config.toml
arch = "vit"
model = "self-supervised image encoder"
dataset = "capsule endoscopy frames (Kvasir-Capsule)"
train_examples = 42238
image_size = 32
crop_scale_min = 0.3
horizontal_flip = true
color_jitter = 0.4
method = "simsiam"
norm = "layernorm_no_bias"
norm_position = "res_post"
activation = "gelu"
mlp_ratio = 4
head_dim = 64
fused_qkv = true
bias = "none"
qk_norm = true
parallel_block = false
inner_norm = false
moe = "soft"
drop_path = 0.1
num_experts = 32
moe_every = 2
expert_mlp_ratio = 1
slots_per_expert = 2
shared_expert = false
patch_size = [4, 4]
conv_stem = false
layers = 6
width = 160
positions = "learned"
pooling = "class_token"
projector_hidden = 512
projector_out = 128
projector_hidden_layers = 1
optimizer = "soap"
beta2 = 0.95
lr = 0.0018
beta1 = 0.95
shampoo_beta = 0.95
eps = 1e-08
precondition_frequency = 25
max_precond_dim = 1536
one_sided = true
adamw_lr_other_params = 0.00084
grad_clip = 1.0
ema_decay = 0.999
steps = 6400
batch_size = 256
epochs = 38.8
lr_schedule = "wsd"
decay_fraction = 0.4
final_lr_fraction = 0.01
warmup_steps = 320
weight_decay = 0.2
adamw_weight_decay_other_params = 0
Rows from block 2 of a small self-supervised image encoder, named by matrix and row number. Rows with one number belong to one neuron. Each number is 500 + 50 x the weight over its row's rms, rounded and kept within 0 to 999. All counts start at 0. Numbers have three digits each. After the name is the row's rms in percent of the matrix's.
Before each neuron's rows are labels from the 100 images, of 14848, where the neuron reaches its highest value: "top examples" is what is common among them. Only what is clearly more common there than usual is listed. The data: capsule endoscopy frames (Kvasir-Capsule).
# fc1: MLP up (model.blocks.2.mlp.fc1.weight, 640x160), inputs 80-159
# fc2: MLP down (model.blocks.2.mlp.fc2.weight, 160x640, transposed), outputs 80-159

top examples: finding: pylorus
fc1.70 081:398548525584479498469516487516422467486471464418495496490504538432574522525526466481350549400457542445427494509477469454543425519552591448588560493514462455441471595569478603485536553536451551499470509521509438502552415519498646529485582476
fc2.70 073:457549512483480515523502488577465412473576403340534540556519504456519520448490556501427517440502478551430522490608566504437432464424502498509480519566376520423455398527454516400435482568556489541498500599492525587530464523535507427504498504

top examples: finding: pylorus
fc1.52 108:485556475526485577534521551526485488558546523443427553477528513463561491488535482491481552423509490530448445465455581435561608488498560549457453482468468484535456513485596570496557412418588426516494522550382577463403547535454493499530585473
fc2.52 091:505575556481545552560531481468495511503432467544504453527434536536567492428503500473489449431546531481456512526530563380543478528461514523532514451488457555485532544588522538456532449556584415531532487648451487542419513605491464520532568514

top examples: finding: ileocecal valve
fc1.619 085:400551496491494423523424506503423484511555451448446446423543483490522512482551507525501490437536561455523528465476498533573544545589533483432486486539505555532430493467444590558457553503390531511521515506540452490435441556476611515446509514
fc2.619 079:462539505518599464540485502476384369474542431454544495509485551475528510485502562490535478493482429493506484445644609490485415531545498448512536499535428489505473432524446545428546493500496449473477437493610484555544451467531551465575457384

top examples: finding: ileocecal valve
fc1.472 085:501510557530501486621511503393443513537477516529470585474576427495550483596506576511470562458421509410497441412518489492536532501534507505526554465521534503566448507552438469448570442546407498615444439490574514527463404474484552570574554518
fc2.472 080:506519557511497461497423460476478472540535447475549521483500351378525479515519447505468560479538521474522520522698438606564489503622499454496488477544522499453495512543496495458507466520448533548555546510431531503614418474598551418432597472

top examples: finding: blood fresh
fc1.322 103:570467530521500503543486532607534495542488477545527567377450460515476497525493490525535381513480526578487499548335512579474493567523464424498486411516519515502583475533489480517525525484456571513490454594514512493512517534483501616427425483
fc2.322 095:575556551523567390544470510518561427586519398456524554377507559483467403448467484503482464534432530457474398473594527415457499544468536424514620469516536571438463426433600476467549528528556471522490492507521556442488533503512503471475475516

top examples: finding: pylorus
fc1.177 111:480519532584438560478529528495432460459556497473393544557546508493544512411536542532499506471502542452507447497456486462522626517530558574565432475506550529502419536506591537489561522443566489516514443522413579476399528560478488568565539533
fc2.177 091:574531613520519486561506462510494477553461473517474494487450502504576465454490488526548490383575501490530502535490519383554515515454456496566549453473415501447485526527598522529543483523551499500512566607512503563416514549524491481523556505

top examples: finding: ileocecal valve
fc1.506 102:486553494446500526551435535556465502541512537531462432488449522562566421547482406501388477490569514425548500541430412529480477428488497528508502469429485444565545395515465515501443519459559492408501479516492537427489469417552475502522488464
fc2.506 085:434542510446600499512441539475500496504524438534510425458468536527549447535412471526502468539480542470481522588434390483458474521465506536547455519440568523474601399582494479503530517477439565488553526439531482512641466562483454464460438486

top examples: finding: blood fresh
fc1.88 081:523467600566502436613545557498508573573511517470462533471473460527565554483451464527425498560441577517499398506464415529479499583563538461495544383566448466497560400514440465495497544492556572580474488556473582474477471517433544536472589457
fc2.88 080:456625525527502485535514449542523416511491454433521505476540386476522525437567535452518496428468471514535522538810537469502534527588485486481497477535543566488465498501503468508486501524604463538471505548312569506598478521568552519519523524

top examples: finding: pylorus
fc1.69 111:488507544499484425493472511457534442518480474414466534476527418518694502567419555479468446527500493569478480401501521452469440515571472449610461481551427544525542488460486533430516552546515413434459407488513426535367537430558446625573506489
fc2.69 120:407416471509477510496515429476519464494432537550561485479461485495543513539447446534491456572469623587504563474466550506549500472504461572508500415408392518488459532510542523491459429561459497549481422541498526494400508517541465396498451453

top examples: finding: ileocecal valve
fc1.470 094:461533519644544442515561481506552523605505512433519464421479517510561445452530542496483475450502483534453475454494479412520570519558578481575535429484429501430483592430484562497547521463386466487530508452548522462476492456467553567410519476
fc2.470 095:493565522530489530522493579476394416542505452498557470433444595499496467497522494512464559465503490511475456506697567517407452586506501507502415476490471499475418422505417493428526470570529493529452437526584468551513537500476539412530520485

top examples: finding: ileocecal valve; finding: pylorus
fc1.248 086:405496486653471580595444490455438438437566548486541475563438465480593546503480394528392482482450556559494497515569474483468543501496630535462524468503466523486510394572494531400479531561521459470415488560552437579510546455514476554510498555
fc2.248 091:439594500448462506513503478542547478521490478460486427489503345481472561448489549500443479497449420482511470603703514398461524450558451540424504545463544480508432522528478485539500488486519482508501575525457523509514422530560518485524519578

top examples: finding: pylorus; finding: ileocecal valve
fc1.243 124:479584521463480545447552485612412568583448561483470515521542505422425548448464444516496458543579506406572484524486575541486557405439445433518510439448500577511505516427439508495607579395539549485505475571495521445461505441554463498536507585
fc2.243 111:498490509488559437563448537433501473584473592482544524497496519505595473478543483534658541465529501497522474572490475525451530525487516507463487595452464401457575505492540540564495508501390473522636514461483487585443543433562521650488513470

top examples: finding: ileocecal valve
fc1.460 098:416487389611460430484501486503463539355549473537533491418490528513512543475587512530503556477373509582534552619444510572473505580566527452505590480508479596476435499550428447513551421536491524500437488513626502552490532512543464586482525414
fc2.460 081:413565558586566486503520506537496516557522481570516509545505458502543421500437458439415544528494461430455519488701464543534555430479454458476501404441551522503472494512540547554536480472564529531520502553518531505524490561552448490498545635

top examples: finding: pylorus
fc1.458 101:497573489460494432527539537507475491589523523443492449407553450521475648481624418485631379515551466521642434473531536434476458460588480499497506455551406635446437510487464527526433528500553542521562544530490450511466453533533518575492518439
fc2.458 095:432502452556445470581446565486458483472523512481454488525518474506548543436621532520453586481496553528505560579596547527471543469467505488433527549510394602544424487479521407491499546458554462519512404570466516492445509473417476661580447378

top examples: finding: pylorus
fc1.276 110:583578474573500410503443487512534506472431539485421570556518510549549402509485487466501516472604474481493524537407481537530550506507421462593525484435469563550405571584514540465497504496529490507546617504490551536528509446524569499489512571
fc2.276 111:539533493545502528476488500463467462513511475451457491604541451422491412434526528452515515544488443589403450591503463561619508478470471469546472351491506451496395539590515537503509440508571530543483529395443513506419560540436420479430551510

top examples: finding: ileocecal valve
fc1.50 100:475546480500502486569472520528441464482443511558549458576478463557585476464528507479492469504488508526535569462493553393494592524506535452428575577516577501568559536465460595448520459441526469468580571487444451439451513498571509439458425505
fc2.50 095:488532516574503550532503455433518443486457555470414503437420405449520485473512497496497406488487496504517455519368483513605566535501540592505500538469511564576528541574462507456480462490474465403489402549450511560480531490556455528461545473

top examples: finding: reduced mucosal view
fc1.116 093:444494579528416495507449466469534466494480520541494488558525472509445547484477521434487511426525527516504594375542592506449506519454527530440497460566493522613590526494507501478438542480529449520444461480491469485598571503541479559530506460
fc2.116 094:540442454458439457485496443474582556538439425469528416493511404519565483572498449502525525563517560462607527468682476439494527551568446454528524561428509470456475504560546547534487518455463562442513563534426496497424508486559519514598500605

top examples: finding: reduced mucosal view
fc1.246 102:474579518402536498505506504485587523558450508565481495441511572450455475601530433453492413496575375532459490469532512471485480452519381550573500537497475492456515458459516499489548566491491490457461475436538479503454521565422445574448481394
fc2.246 101:492531464527537496525458488542439483546552571549439552486462394549557521470517555563532445531638514446473475422629600483435627502533447507497562523501474539505462563471565459404399488552540469528533511498390487552481541443511516640437481439

top examples: finding: ileocecal valve
fc1.537 119:472491485444474525418417502505531506524541474475442595437567482478459417489454492571432523377504388451426521529478544568600509596561430592493455473554511506530495547524492572545519491463465496539497540489421484543527508525583537481449539474
fc2.537 128:520476498499489532506512499543464518439456483429528479627522522528428419516489473519446577550423480466380563551409542475395427498481462408430453561566567504503504465539476472591507481455475413570556440457527431464407410573484448454471446417

top examples: finding: ileocecal valve
fc1.120 091:457491598535471485491487509537544447518484575456375516529524487564539484545437467560436449521610470470495493455437401432478526514531467498422395489519474468507542508518532501448541567591541495615536448557570536523496553519534479594448514482
fc2.120 084:570492581475569541481532457499509535454516561486526461583485545521523578484540421514469491502489496537605566534624544491505607491477443516526469452467605570555453513506569577462511521488504454573393464499418540542498508454570555533459470574

top examples: finding: ileocecal valve
fc1.496 084:523482535554548468540463490482556495475459532466531570499542495518394493616498574605485568542554489596444492449447439458497507474488453550469536476519464440426545400515529557435500500515533479420510568544525526510478458543406475493596512549
fc2.496 088:453551609495502451484528475497574471505481520363503551417495449423533451414527501536548436521479467484477514583618529504621586511539486490461428524494598470493580490603411583508497497443496499469470551568510476510470409543514479496454508515

top examples: finding: pylorus
fc1.104 110:459508562532551555420483476522519389505557456468451632496600486513573436576460498538478512417459503510451528493395536544536497625416494470550512514486519496517574462530466603450484506498450528502439471465552524551357484398527489499545514489
fc2.104 106:470472554487556427501522516479527542479515519535501508492516434572498529561583461576428534535553634547562517510548512476472554472589459509468529542464486494449540597502537494628425502437554549511473414480555461526503523491481431429507500518

top examples: finding: pylorus
fc1.363 088:518482488482410509528569462498499525543453568525495531572522455470474578601534493536371565563415487525576456553451486472508463416438556558483463529484544486516476431512404499426498506533515492520493369494501451481413557508564575383558520544
fc2.363 092:482582486468489441541444469473640493512496435464478512497487349505491485545502480471498496545489494474573578596685453444473505533526522430461475457422519454460486492491447547545494492490470520478527449570358530552558445478497595470596569590

top examples: finding: ileocecal valve
fc1.283 083:414506490532502478575486515436575537558517507502420493467501524503449481559567471455488461485497447590568579440511488537459481452488513569492520535464576563505426429481489590449636434538598484445464527597433467490549455404610494564578599515
fc2.283 091:526559501546537527454423509573586563491558595421487373510490537500533461449518615440537548493515473590426475509266529505495502548451538508460507477419493443447458498529399447462508517443432537468489449445576446552593562547519550530559542441

top examples: finding: ileocecal valve
fc1.90 117:492531590534522541525523450520501409438443534451600518568438470409450458508514490514564454518609491550463534446507483477556573489445463472443521466583485524429476443564481634410519533456503469488544472504445435543484443525477525432494552450
fc2.90 108:475515583507530581619464587452466475529532445476448488490472492476422407367444574429545536520463529479477533453584429556513501548570521498509553470577502536464524491500528503513542446463444513529506488538565583471526480570450453509518504543

top examples: finding: pylorus; finding: ileocecal valve
fc1.549 086:576573521517469478540480508526513432560443508424404480488568471488499496567451559468401505466521428514463447548460455587498581440575587509506511516503523609563526550477516568421513546513479508558592497489504488547507434503534564587580529577
fc2.549 080:599519418476451559526432582522434581506498562418482523483459567541496462574490615542504530524612497533534468490403464543545496496497540464424472469454382429450472524397472520449495494493498533462544429480591488487500579420517532504502485475

top examples: finding: ileocecal valve
fc1.492 115:556458495509512573540487516467511408474472481496535571494521460596519469448504556522471513537506596448622518461429521621403620572521512408480506446546586493531466507452492441462485489509526577497469413490543426556504519495582606454548416514
fc2.492 160:474455521523567505452526471495565526552454408463605476554480458419559417496609594494411574468559558439512446496405490508420515575552427498554526534548515502499418538562488426523403529463455393489479487432537595532470497499522526504526479527

top examples: finding: pylorus
fc1.225 106:487613493547507581524582475606447554522533501508531496511535487463549484423458471452455519527522420523554455583467539559525475524404495499510542485475471456419572587477604582511531451491535475573536504440459549502496576536482581483509564516
fc2.225 095:586536472545468570562544506547517452492450604432567555540451496499450476507525538501595557550516516512523456586439430443502484510489492483598454556396536403471501541527507537484466430538494433521581507524554508435526531545586537534528453550

top examples: finding: ileocecal valve
fc1.553 101:502423415504481451488533496505491511522575502582516502490530508492389619491527498463471627538431532505564461590487527592404524579476475492456526497534455556544452490511539450611451497441475533613546446500502509622533523515480520476501496523
fc2.553 097:451504456554545472496439472430521505534461435618488456480487330453580495526465426478532492479510437488583512502731516532399474501503452543477528501547526540532501484534601517549473519422495510446578491511404558458574521485586521474520512545

top examples: finding: foreign body
fc1.179 099:419490461423561493517508490570447460439491462398503539542397454510545539543571452490470387473434542584492459540480540489500489541435520607531512474579449543419458507483512494497510505582460476472445388431563492526543545488534490609535509469
fc2.179 106:572466488491433463559482454509439479485545572431607497541531420561566448531478490414489541522488468490471612572556429437502564446472528449562543456527573519510537446457600471444466498510448482474511491575472403557480395500460474516594459483

top examples: finding: pylorus
fc1.375 114:503481544458501483479500499439490435581483561360390564544567437468536525498599467562429506524529511490452496487518522504489432448473541530504529473562557585498520564425462534376447502535572498503470550528485452516466429508572514500597475523
fc2.375 125:533425469462474505565484540456480431518450466580489482479448514474524551495457523478531539518390623521502513552485459539544550543512436553500474468406466475484414550556406504462466479557445569593442438494522542550435491458508550420503468487

top examples: finding: pylorus
fc1.108 103:430519508448408449522491483483491479471524511372511475418598472486556537540488503456519395495468554464519523459522525489435489477510536459451484539592398558525557449479466513401431507495491574434488490470557475450467400458519536569554552379
fc2.108 104:422488484479529557573535459470452478472500454524518606512461448565532550420536555541436445517532523521464555474509530437465483506540463521467544484528491489456471495514542401504477522455599493467537414502472500436425435459547397594438467519

top examples: finding: pylorus
fc1.213 117:454506492518482516428506445523532405483428464515457442385575504512545513536492454605456571540498463542492487450455446545506451538527565489524471493475476600486450455462410463438459581445485516579526401472451553443454411482619603562489533454
fc2.213 123:484446552553562438392485431531516453564458504339507529461510452458589480566468490641446477485560514461383519410443465541533590460487480436520494415504552530568552489420499587476530489511443503492486487458514542611505420486485485580517482512

top examples: finding: ileocecal valve
fc1.118 102:599510468482507396512507473414589474560520555470640528475584459597458533581567464492468596381471469488546391459436458440490583453532590460551501516435510467533450480482485511488536447466553575580486534551422525448483472482506549550593503513
fc2.118 106:444398501544447530501523365478509436542473583517505522411566500487479490519477460498433544446498440544598615558519456574499502440557567512588547430539576469536557588482414485450456442559509463567531495576440545493518412514484501457506531461

top examples: finding: ileocecal valve
fc1.237 082:544552472488448455482533555440530477539470436546451503443454452469486443517418452524482453467490476478546601597476503456507556540448544509492476491447510586494514402464484556535563456457546482447466453508588453418423485528556469565475550567
fc2.237 074:489537513566475491496464541510479561428524513389441537454479539556507513420391527490497533490509523602496493540368494494533556485426520552500488532520444459436412394542386486487525436458404516511482432536547530467497483471561499526425488487

top examples: finding: reduced mucosal view
fc1.217 093:558545408453508503562558516513547472609433478510560500455536493472500543525585485503502532512491587532526506430507461476502530571338503524395520494554444420505453481444509452497498497529495459538451500523515440559512568490565496476677535516
fc2.217 127:560481544499479471544461463622627567511538532424549532508546535539538414536514510509484568428485486532480537517409562449508516470407468453588524474458496381451543465524523405507530510463478533476480430538566515584482475539485491570490512473

top examples: finding: ileocecal valve
fc1.409 108:500518533595451498444495568427498495526580514430466545464465473447572400572501498469442613449476489495528486545492517538472586546637586581432531534478479560468466520485505562505557548427623409548550469494491588558473589552484489456500464520
fc2.409 098:579554448558564567519578553538511440483424447500439418580439536553527435450555510492451463542450509514424522604427459413529474501526488534454510466512491474531484519481552469443501471523570414544506420545471450547428525647477430488510488492

top examples: finding: pylorus
fc1.513 106:517434497462605456477475449449481538506585391442462463454469518444523485523554483488404502549474430531460523504548494476431578501610511568581533476454399469580366552490545553448558527561562480546580453403528468554554515517522410543576506547
fc2.513 100:580536490618606525462429585562444482532443538431511477502396494488532439494468516433491424503525472503485410525415463464492469488574466568477496431422484485489502527551538533572485517436524526625547527469498457525449557551484529520459542539

top examples: finding: ileocecal valve
fc1.144 103:558470534532464459480410439478563475531443520469525597519462414528525471489527461516521496402495548509640514419463476498512444542521462481604508487475558496534450566515566576524569499519515489610503470490498559495517500453540548644530474532
fc2.144 118:524535537506436512509465451471495500544474465463539471491466573488529570533593556450481548497499468508539516553385362567536502448421565469501483578530458557485517413544600499539462519426475423487560446568449522426324540391435499512510526511

top examples: finding: ileocecal valve
fc1.274 104:577441425516420440423493415458469560464585503511491551495470554488450449479447471527482514403444355526545496560499473594457500483532508519523512520455478435593525557461558521489510480395562434458583553479424524536536532476523492533510489528
fc2.274 086:495486478436494541517557435615479447469494584488492532537536518554507511605499503478475505531489497570485484511445481510492349496503507499499465408516470490378484462659553605437517452510645375533494586542551459465503503510437531466483430486

top examples: finding: ileocecal valve
fc1.404 106:458595487546437521487492502487506466538592544484478524451475441542515520544501501469498589485524569416503545634428529453437561587534511508380480510523419516525546533445539523446496616544574459498508432553545531514440470500503526496487504459
fc2.404 110:398473512466590497574550491477516521476506473504490454506542553408535457406587526581449494501469518501561449543525505429383444541494512472497634467542467622551498429521510457431494495481557490611441485512450532547519494477431472534357461459

top examples: finding: reduced mucosal view; finding: ileocecal valve
fc1.94 098:570505474484468510438509494518514442555450470478518542412538447475438444469530560512489521436538490537497444504535496586543490546364510463488438519519532445490452519388440472469466493468536485527517503500494499420520528503515537370601398487
fc2.94 106:482439535551480537473431518538575641562550574509506528438438499500494378460549481547507513515459422471495492524554493474521573496420538475518429468465503471451457456400539558545466565504499533396501484500497540487473504487464419474447555544

top examples: finding: pylorus
fc1.174 113:612547474494479415551455525484565444490377523510474526607492501503604403441528530504592488542555409494539481459454471472558576500427461404538546596508514603524478561530468502533490532462512530509544537470475417519521528433559446549545470511
fc2.174 119:586443449535393533520533442376551537413440466459421485496591524404543511521610441473485540483449540490468433540439405434539581437417441473547500435451465455467490526518538448552504461464501508464511549452488471538454551560529432516546542486

top examples: finding: pylorus
fc1.36 098:540452564470424499451621490515548412553445511500492497384453480519514511555471421558478565431494536620535538367469507465518516513465498426531480450486536520527397552410456543458488520591478524558420421550519520427419539489553557432512516527
fc2.36 104:475462602489510495489385583543554596517532515472505530601449465494459488516574556531429587481491495485493547574325449460578510501492445472559526468442466540448503544470488449474472490446434501517555474504589547482422502420435451620547585480

top examples: finding: pylorus; finding: ileocecal valve
fc1.494 107:561571523574506463542482607512404448507498426450562504497437464537589475480503518554471488478533523480519440514418545385537603480482474562500402515522411529529414480548563531519567499459524512566491508615433506427536536504496426524483541470
fc2.494 095:500506537507465530532550573473549477538448458495447472512421567530601455449524501468517544502548554515469559572470499412519511534466514543576522471465522519484498532522534520527531506573590442487572405594436460537399538555430499532519557492

top examples: finding: ileocecal valve
fc1.431 095:476539463541490491504482503465455481473570493605482481494463517520425477485499498484467541509517545532557585590453475498390516534570525571396571473455433621531458477526488562482489514537618483515487466515478579532418538514524440633530527397
fc2.431 087:375478536529526491564517495564520511536492492629577549499535512583480520489527523465428456517405554479508570533584469500538535512531461435445552465498497560517487525474590516489491442471582581577457535546480545476513430577459471549431477559

top examples: finding: ileocecal valve
fc1.320 091:537525479512458476495539476465529491548500615527514589553515464497477574543553490508445576568468523492582502489510475494542475484498529523473503449428450393433503427424447526504472464509469471507483349455490449542425486461585534458652516468
fc2.320 098:474516549558475474490502497471641514533506450487458504521490332491542483541510464499538484557394408507505580597698490429536571493519512428502473442482506480438544406460476551566524479478505503432510495604385478554509476525478520434603548573

top examples: finding: pylorus
fc1.382 090:441513418531471513504516535556499463509504523462427490478397557516479511529488487498449458513403497537468514461488451498548396551497511547563523473555458410573464604562412562478565539595568458545485521448524458506508468518490436495534613445
fc2.382 090:556483488499485449465448491454364536539444408444489523484594588526550459454477516544458460547446518475552483564545500459491482509506432532482542419448450608483467497535563480543455445442542516566466518557514490539431546557509483476374476493

top examples: finding: reduced mucosal view
fc1.126 120:577448492544439579511501480488520499492568498492516616465550411510480512481406491380438508436508612526560486511506570505589478529390533413516518523468514485537457517384497565495488527551578426467473465463389496475543492482485480446455448510
fc2.126 125:455469504537404506520536575618530637421432511534548516569340443537430411459551576543499551596455557523487463500475566473532528504465511498511513513511554515451384442472506514548517509434547423476513449537530573470407490467359493467499483468

top examples: finding: pylorus
fc1.414 085:420610478536468486573475440501451534546384490506478532529535533519556490539540515492411559502511517550526487479569528492535484531533591516510503544529473555470446523510496655413498460422552497474577494544459512500532545580520619557580537511
fc2.414 097:551589506469470559460449546513500593425534518496507460430430559518566480511462588479546495438547519553478535541399454483514554567383539513426499449477482476451429498461429507386539531470500551458531375495536513503510592547464485505546536448

top examples: finding: ileocecal valve
fc1.521 112:505449472501529470469408400529504539433547523411417469540482495498553436524436558521412544525518472466598503544504569599499584568501538501470482485420474616558510522541593512547562423444498509532564504512466538611458490512504536536509467502
fc2.521 104:571529526482598536508443423578484485464465544436503539506471530530558546532537477453497450494519480584511461492410506455471535548444429555572466548464501476478464491646622511482548468517527429541508510489500478523426622417408460533480466395