config.yaml
dataset: "capsule endoscopy frames (Kvasir-Capsule)"
fused_qkv: true
slots_per_expert: 2
lr: 0.0018
Rows from block 2 of a small self-supervised image encoder, named by matrix and row number. Rows with one number belong to one neuron. Each number is 128 + 24 x the weight over its row's rms, rounded and kept within 0 to 255. All counts start at 0. Numbers have three digits each.
Before each neuron's rows are labels from the 100 images, of 14848, where the neuron reaches its highest value: "responds to" is what is common among them. Only what is clearly more common there than usual is listed. The data: capsule endoscopy frames (Kvasir-Capsule).
# fc1: MLP up (model.blocks.2.mlp.fc1.weight, 640x160), inputs 80-159
# fc2: MLP down (model.blocks.2.mlp.fc2.weight, 160x640, transposed), outputs 80-159

responds to: finding: pylorus
fc1.312:110155123158116157106142143129112140138144126114114143129133098112141123135128138124101148122141118153105080119098131100130186136114155161108121097127096154146116145103193181133152090101186103142122138143130163130092174127106121135144152118
fc2.312:131140143125157148137119133133117135116089098147152109153123148136143116107121123127124088101129117137101138132147116079138126155119139149129157102124095166115113173145161113130116115162164087126155145168111097151122160183112099168153141152

responds to: finding: pylorus
fc1.229:068096144125096114125140106128124159153105143132093108153127140116133139179126131134064133145089122146124110089159109120084124114128159158125107099149141114135122080102116143107123126171113124130124083130110092106121122139153135111131140158
fc2.229:123174138111125110156098127153174082135116114112145118133126089125093157126117149115135154129134116167124168171229124067101128147127125112117121100113115118098134136121093111125112126138132121169123134159099133160159122155149144109170155153

responds to: finding: ileocecal valve
fc1.497:084148181125130079139122168142109136162131104106127122047106130135146142114168108155125123152116136117137160115097113106172129117159129129111125108173131197119152137154114167097174149114105117154140113105131104087105071097133132129130130120
fc2.497:118139148161137119145142161125115081113162090144165131150130174108108126146111148124162153134123101148123089126180161137153080140131133133087123149178083112114126101142091161119143106153173112109119131180185116161128127107105174074131125093

responds to: finding: ileocecal valve
fc1.586:125136125087124099149086133155125149131133117109110116091140149110129120142151138149071102113128138154113108086119125149133111115149167125120155158108073116111127142159108128133118118124110098125112107116100125135157107154133142120090193117
fc2.586:128103124125151119109123117168131133110140127070108145116136146125116150152151134173087152096162126105124189075126106124161145147131161089132136143147115152136101156176096153112128124123135161165149133085109138120123086126131110132123158098

responds to: finding: ileocecal valve
fc1.328:103115138119124116101096109128103093133107119089159130126183103135154147150103110151089149103124108120113096160085111165088169128137141126147122103124185125111095130069119142104117131151137170138122152130143122162093143138148145145160129112
fc2.328:164166152140137117132098142177106167104143118095140113137104106118129108128157187100146108138166148146139085077037106128166114134083119138118149122127103138120091121132132134143157134112128164115121098131164142087129148152154134155129117104

responds to: finding: pylorus
fc1.44:107113119099064135122115072152099076124115138075123107146128100122177174123139124158115122124163119122108096137116127170129109145130158104114162106124179133117127144129139153109086160101113139136152118133133115113124063142147145143178149127
fc2.44:122101140112151128133103147163144138130110113123094113148129112099150181119125102148118122126092141130102125115122098121122156167126165101130130119091131121124134120121087144115115165150087147102140119117140113179080091142133153129118136111

responds to: finding: ileocecal valve
fc1.365:151097160115107111132153136149148128152147152148136123153129118116107162155147118124149134171115139140158118156081082143132125165131105142042154086152112098094114094122124084147126134161115093124166091136130156126122128150146148095125110125
fc2.365:111139155150128151128133095106159133119147149114164133128137068146146146096104097120169126128121127133171155138240112120133174118127124110096122118142144151130110105134133127127147144134131105128120114171039113172133126128152158133155128142

responds to: finding: ileocecal valve
fc1.373:114135124126097132128136137125136099159127103106094177163128105116112132133116141152122128110069144106121128157116118155115108157124157120139087165136142117106121108136092129110099147127157146174128099119123149134122130120125148140123108076
fc2.373:088142094110161130101121080131164138118130102128107129116128063104123078129128107151110129141107122115147124146201174095105126140175098101151128142104140089129125137133108125132150118123114111108179162137080140079123093132200128111131153167

responds to: finding: ileocecal valve
fc1.371:108123125135106106109141118144169148123153144157128102143147128152108107165132107125106130138053154148137117120134103151107121157149172144116139158135109081101176120118105118081113113131109122134137132095088138108122107150143154129154121066
fc2.371:143134119121145138139113089152192108116139117124132108145116061093145115168128117131151163137111127128152147127222155053087149133123122099125089157087125099124104092109110118147144124154151119103147144138071110098123152128148158100165133165

responds to: finding: ileocecal valve
fc1.269:140128090094133139144147134101147119186143160152114157123172116121140150137182128175128141107129103115137121112117122160165121092162115176159148122171149138106089134149128092154140087093149138178160144150105154100125113096129141168163123150
fc2.269:097108116143087092123120122122166133153134155113144167132144079111123137147137122134116161108140140112149097119175161150165117116137150094164101156137119172086123174174151107093096135093145128133137131162123159129162094124152140161087125119

responds to: finding: reduced mucosal view
fc1.614:126127105143120150153132104124139118135144115119121128100103071163148163102130110125104107148164111154131117123139127125137106165110127156136137106165156125115100125054082152052151146161182107111146099141109083114118126136152127147140114125
fc2.614:119136130135134120095135131138129171119130124156131124152112121160140096198185160097109126158139133095149106153097131157128146139101078094146129137113132104084122118161110113147095114089118106109089094090164177154150115132133151077149164145

responds to: finding: ileocecal valve
fc1.475:114121137119131128136110120128104121096108129116098142153127104175129096098147132134141107175158163126162130109075151149097171124111147120086149106122141138098127125113110105087126091128208129153123110132122127143155155138186170104148106182
fc2.475:122103153175158132109131139111133162155115104124157139134111107103139093136172176131075161135139146111156119115109130143113165151119108136124162163140114147139092162139115109096103139131114090121114120098152166169104132114160148124137138144

responds to: finding: ileocecal valve
fc1.59:097157141147178118134154124098141120078144107115131127116173145137110176139187072131106126100127157119134143134093099134108171194124135117151113142092154115090125109113168113150161104119134099134096106151153144129142164111099135140117107097
fc2.59:144140099145106134139141170154142120153098094108114137102118110119133157159141139114146159129141110136116122163120136150130161144110121111136098103137167091162159179106176125180121148175102127119147153107195154121161130164107164076150160177

responds to: finding: reduced mucosal view
fc1.491:094117091087127167119108125162132161078159129111146115126099121137117094148137145096101108166088097138116145142141135097119098132113140150109153160150113108131134099104111167110135128154135136115100090078147102152155097145123105075108123125
fc2.491:155095140122142170108116129111167126135108148106135042115106105108114073114113157129136122122122156137126109113108173146114128163123121135131138105140139174098119161091156135164091111118154109121145092108133141138131149174128127074132121104

responds to: finding: pylorus
fc1.413:104131114100164108124105105109183094128117166154118171174173101142167117169116128139102142122107121140113122107096190145089109170121133115113140117098159148161171134144142140140153113099159127121134102073145129153084157129135098126173127110
fc2.413:105112113125120172159162123140174123132087143139149115132147125123185134150139130176118134153147144156133158119100113093125147091129141158146147109097103090121104167130120129112104089152121112139102103163128134167136137127121103102174078118

responds to: finding: ileocecal valve
fc1.244:111115109150127126171081107184136127123106167127114139138152109118140108124143123129097105134160132159134096121120161134136133121109151149114124109110079106113143159162121121146130125107123106147141125128089128148130140114112162126102136128
fc2.244:145101098111142163157113104146161121123128100111119120156170140112126137143167109153114139113146124115124114128094102101096138116128125093152144147103123108135119158167085116120122106099129124175150173134139148146080104089157078128170127094

responds to: finding: pylorus
fc1.222:157122099131106091179097090123113125112138136146101091130137132129151128151102121137068125098177134084136145126153115107109163086089162122108142086105104133156134134130110176067104127122157131116147135122149142087162109135139110104167128091
fc2.222:105118129116141165142152119136136115150160079143117159102080103111117081122125126150164121161119135121158127108162111111148095143128093155138149144128151146106180100126148127148150156139153166136149149152095140143107116161140099142101110125

responds to: finding: ileocecal valve
fc1.616:102157169132125142153127120162113160169131112137122118103114157150113154137107112136121077200131140172113145163129120116145129148164132147086107084135153189107141105112104135138136143097127124164147092159101141074110140136120127125129136120
fc2.616:112139139147134112116170145113119078117123082125153131141118155134088149113150145073135141088148110162104110137106137126154133125181160145097150094159099169116146126119145145084132153156149080131071112176108130123119135132086131146138059131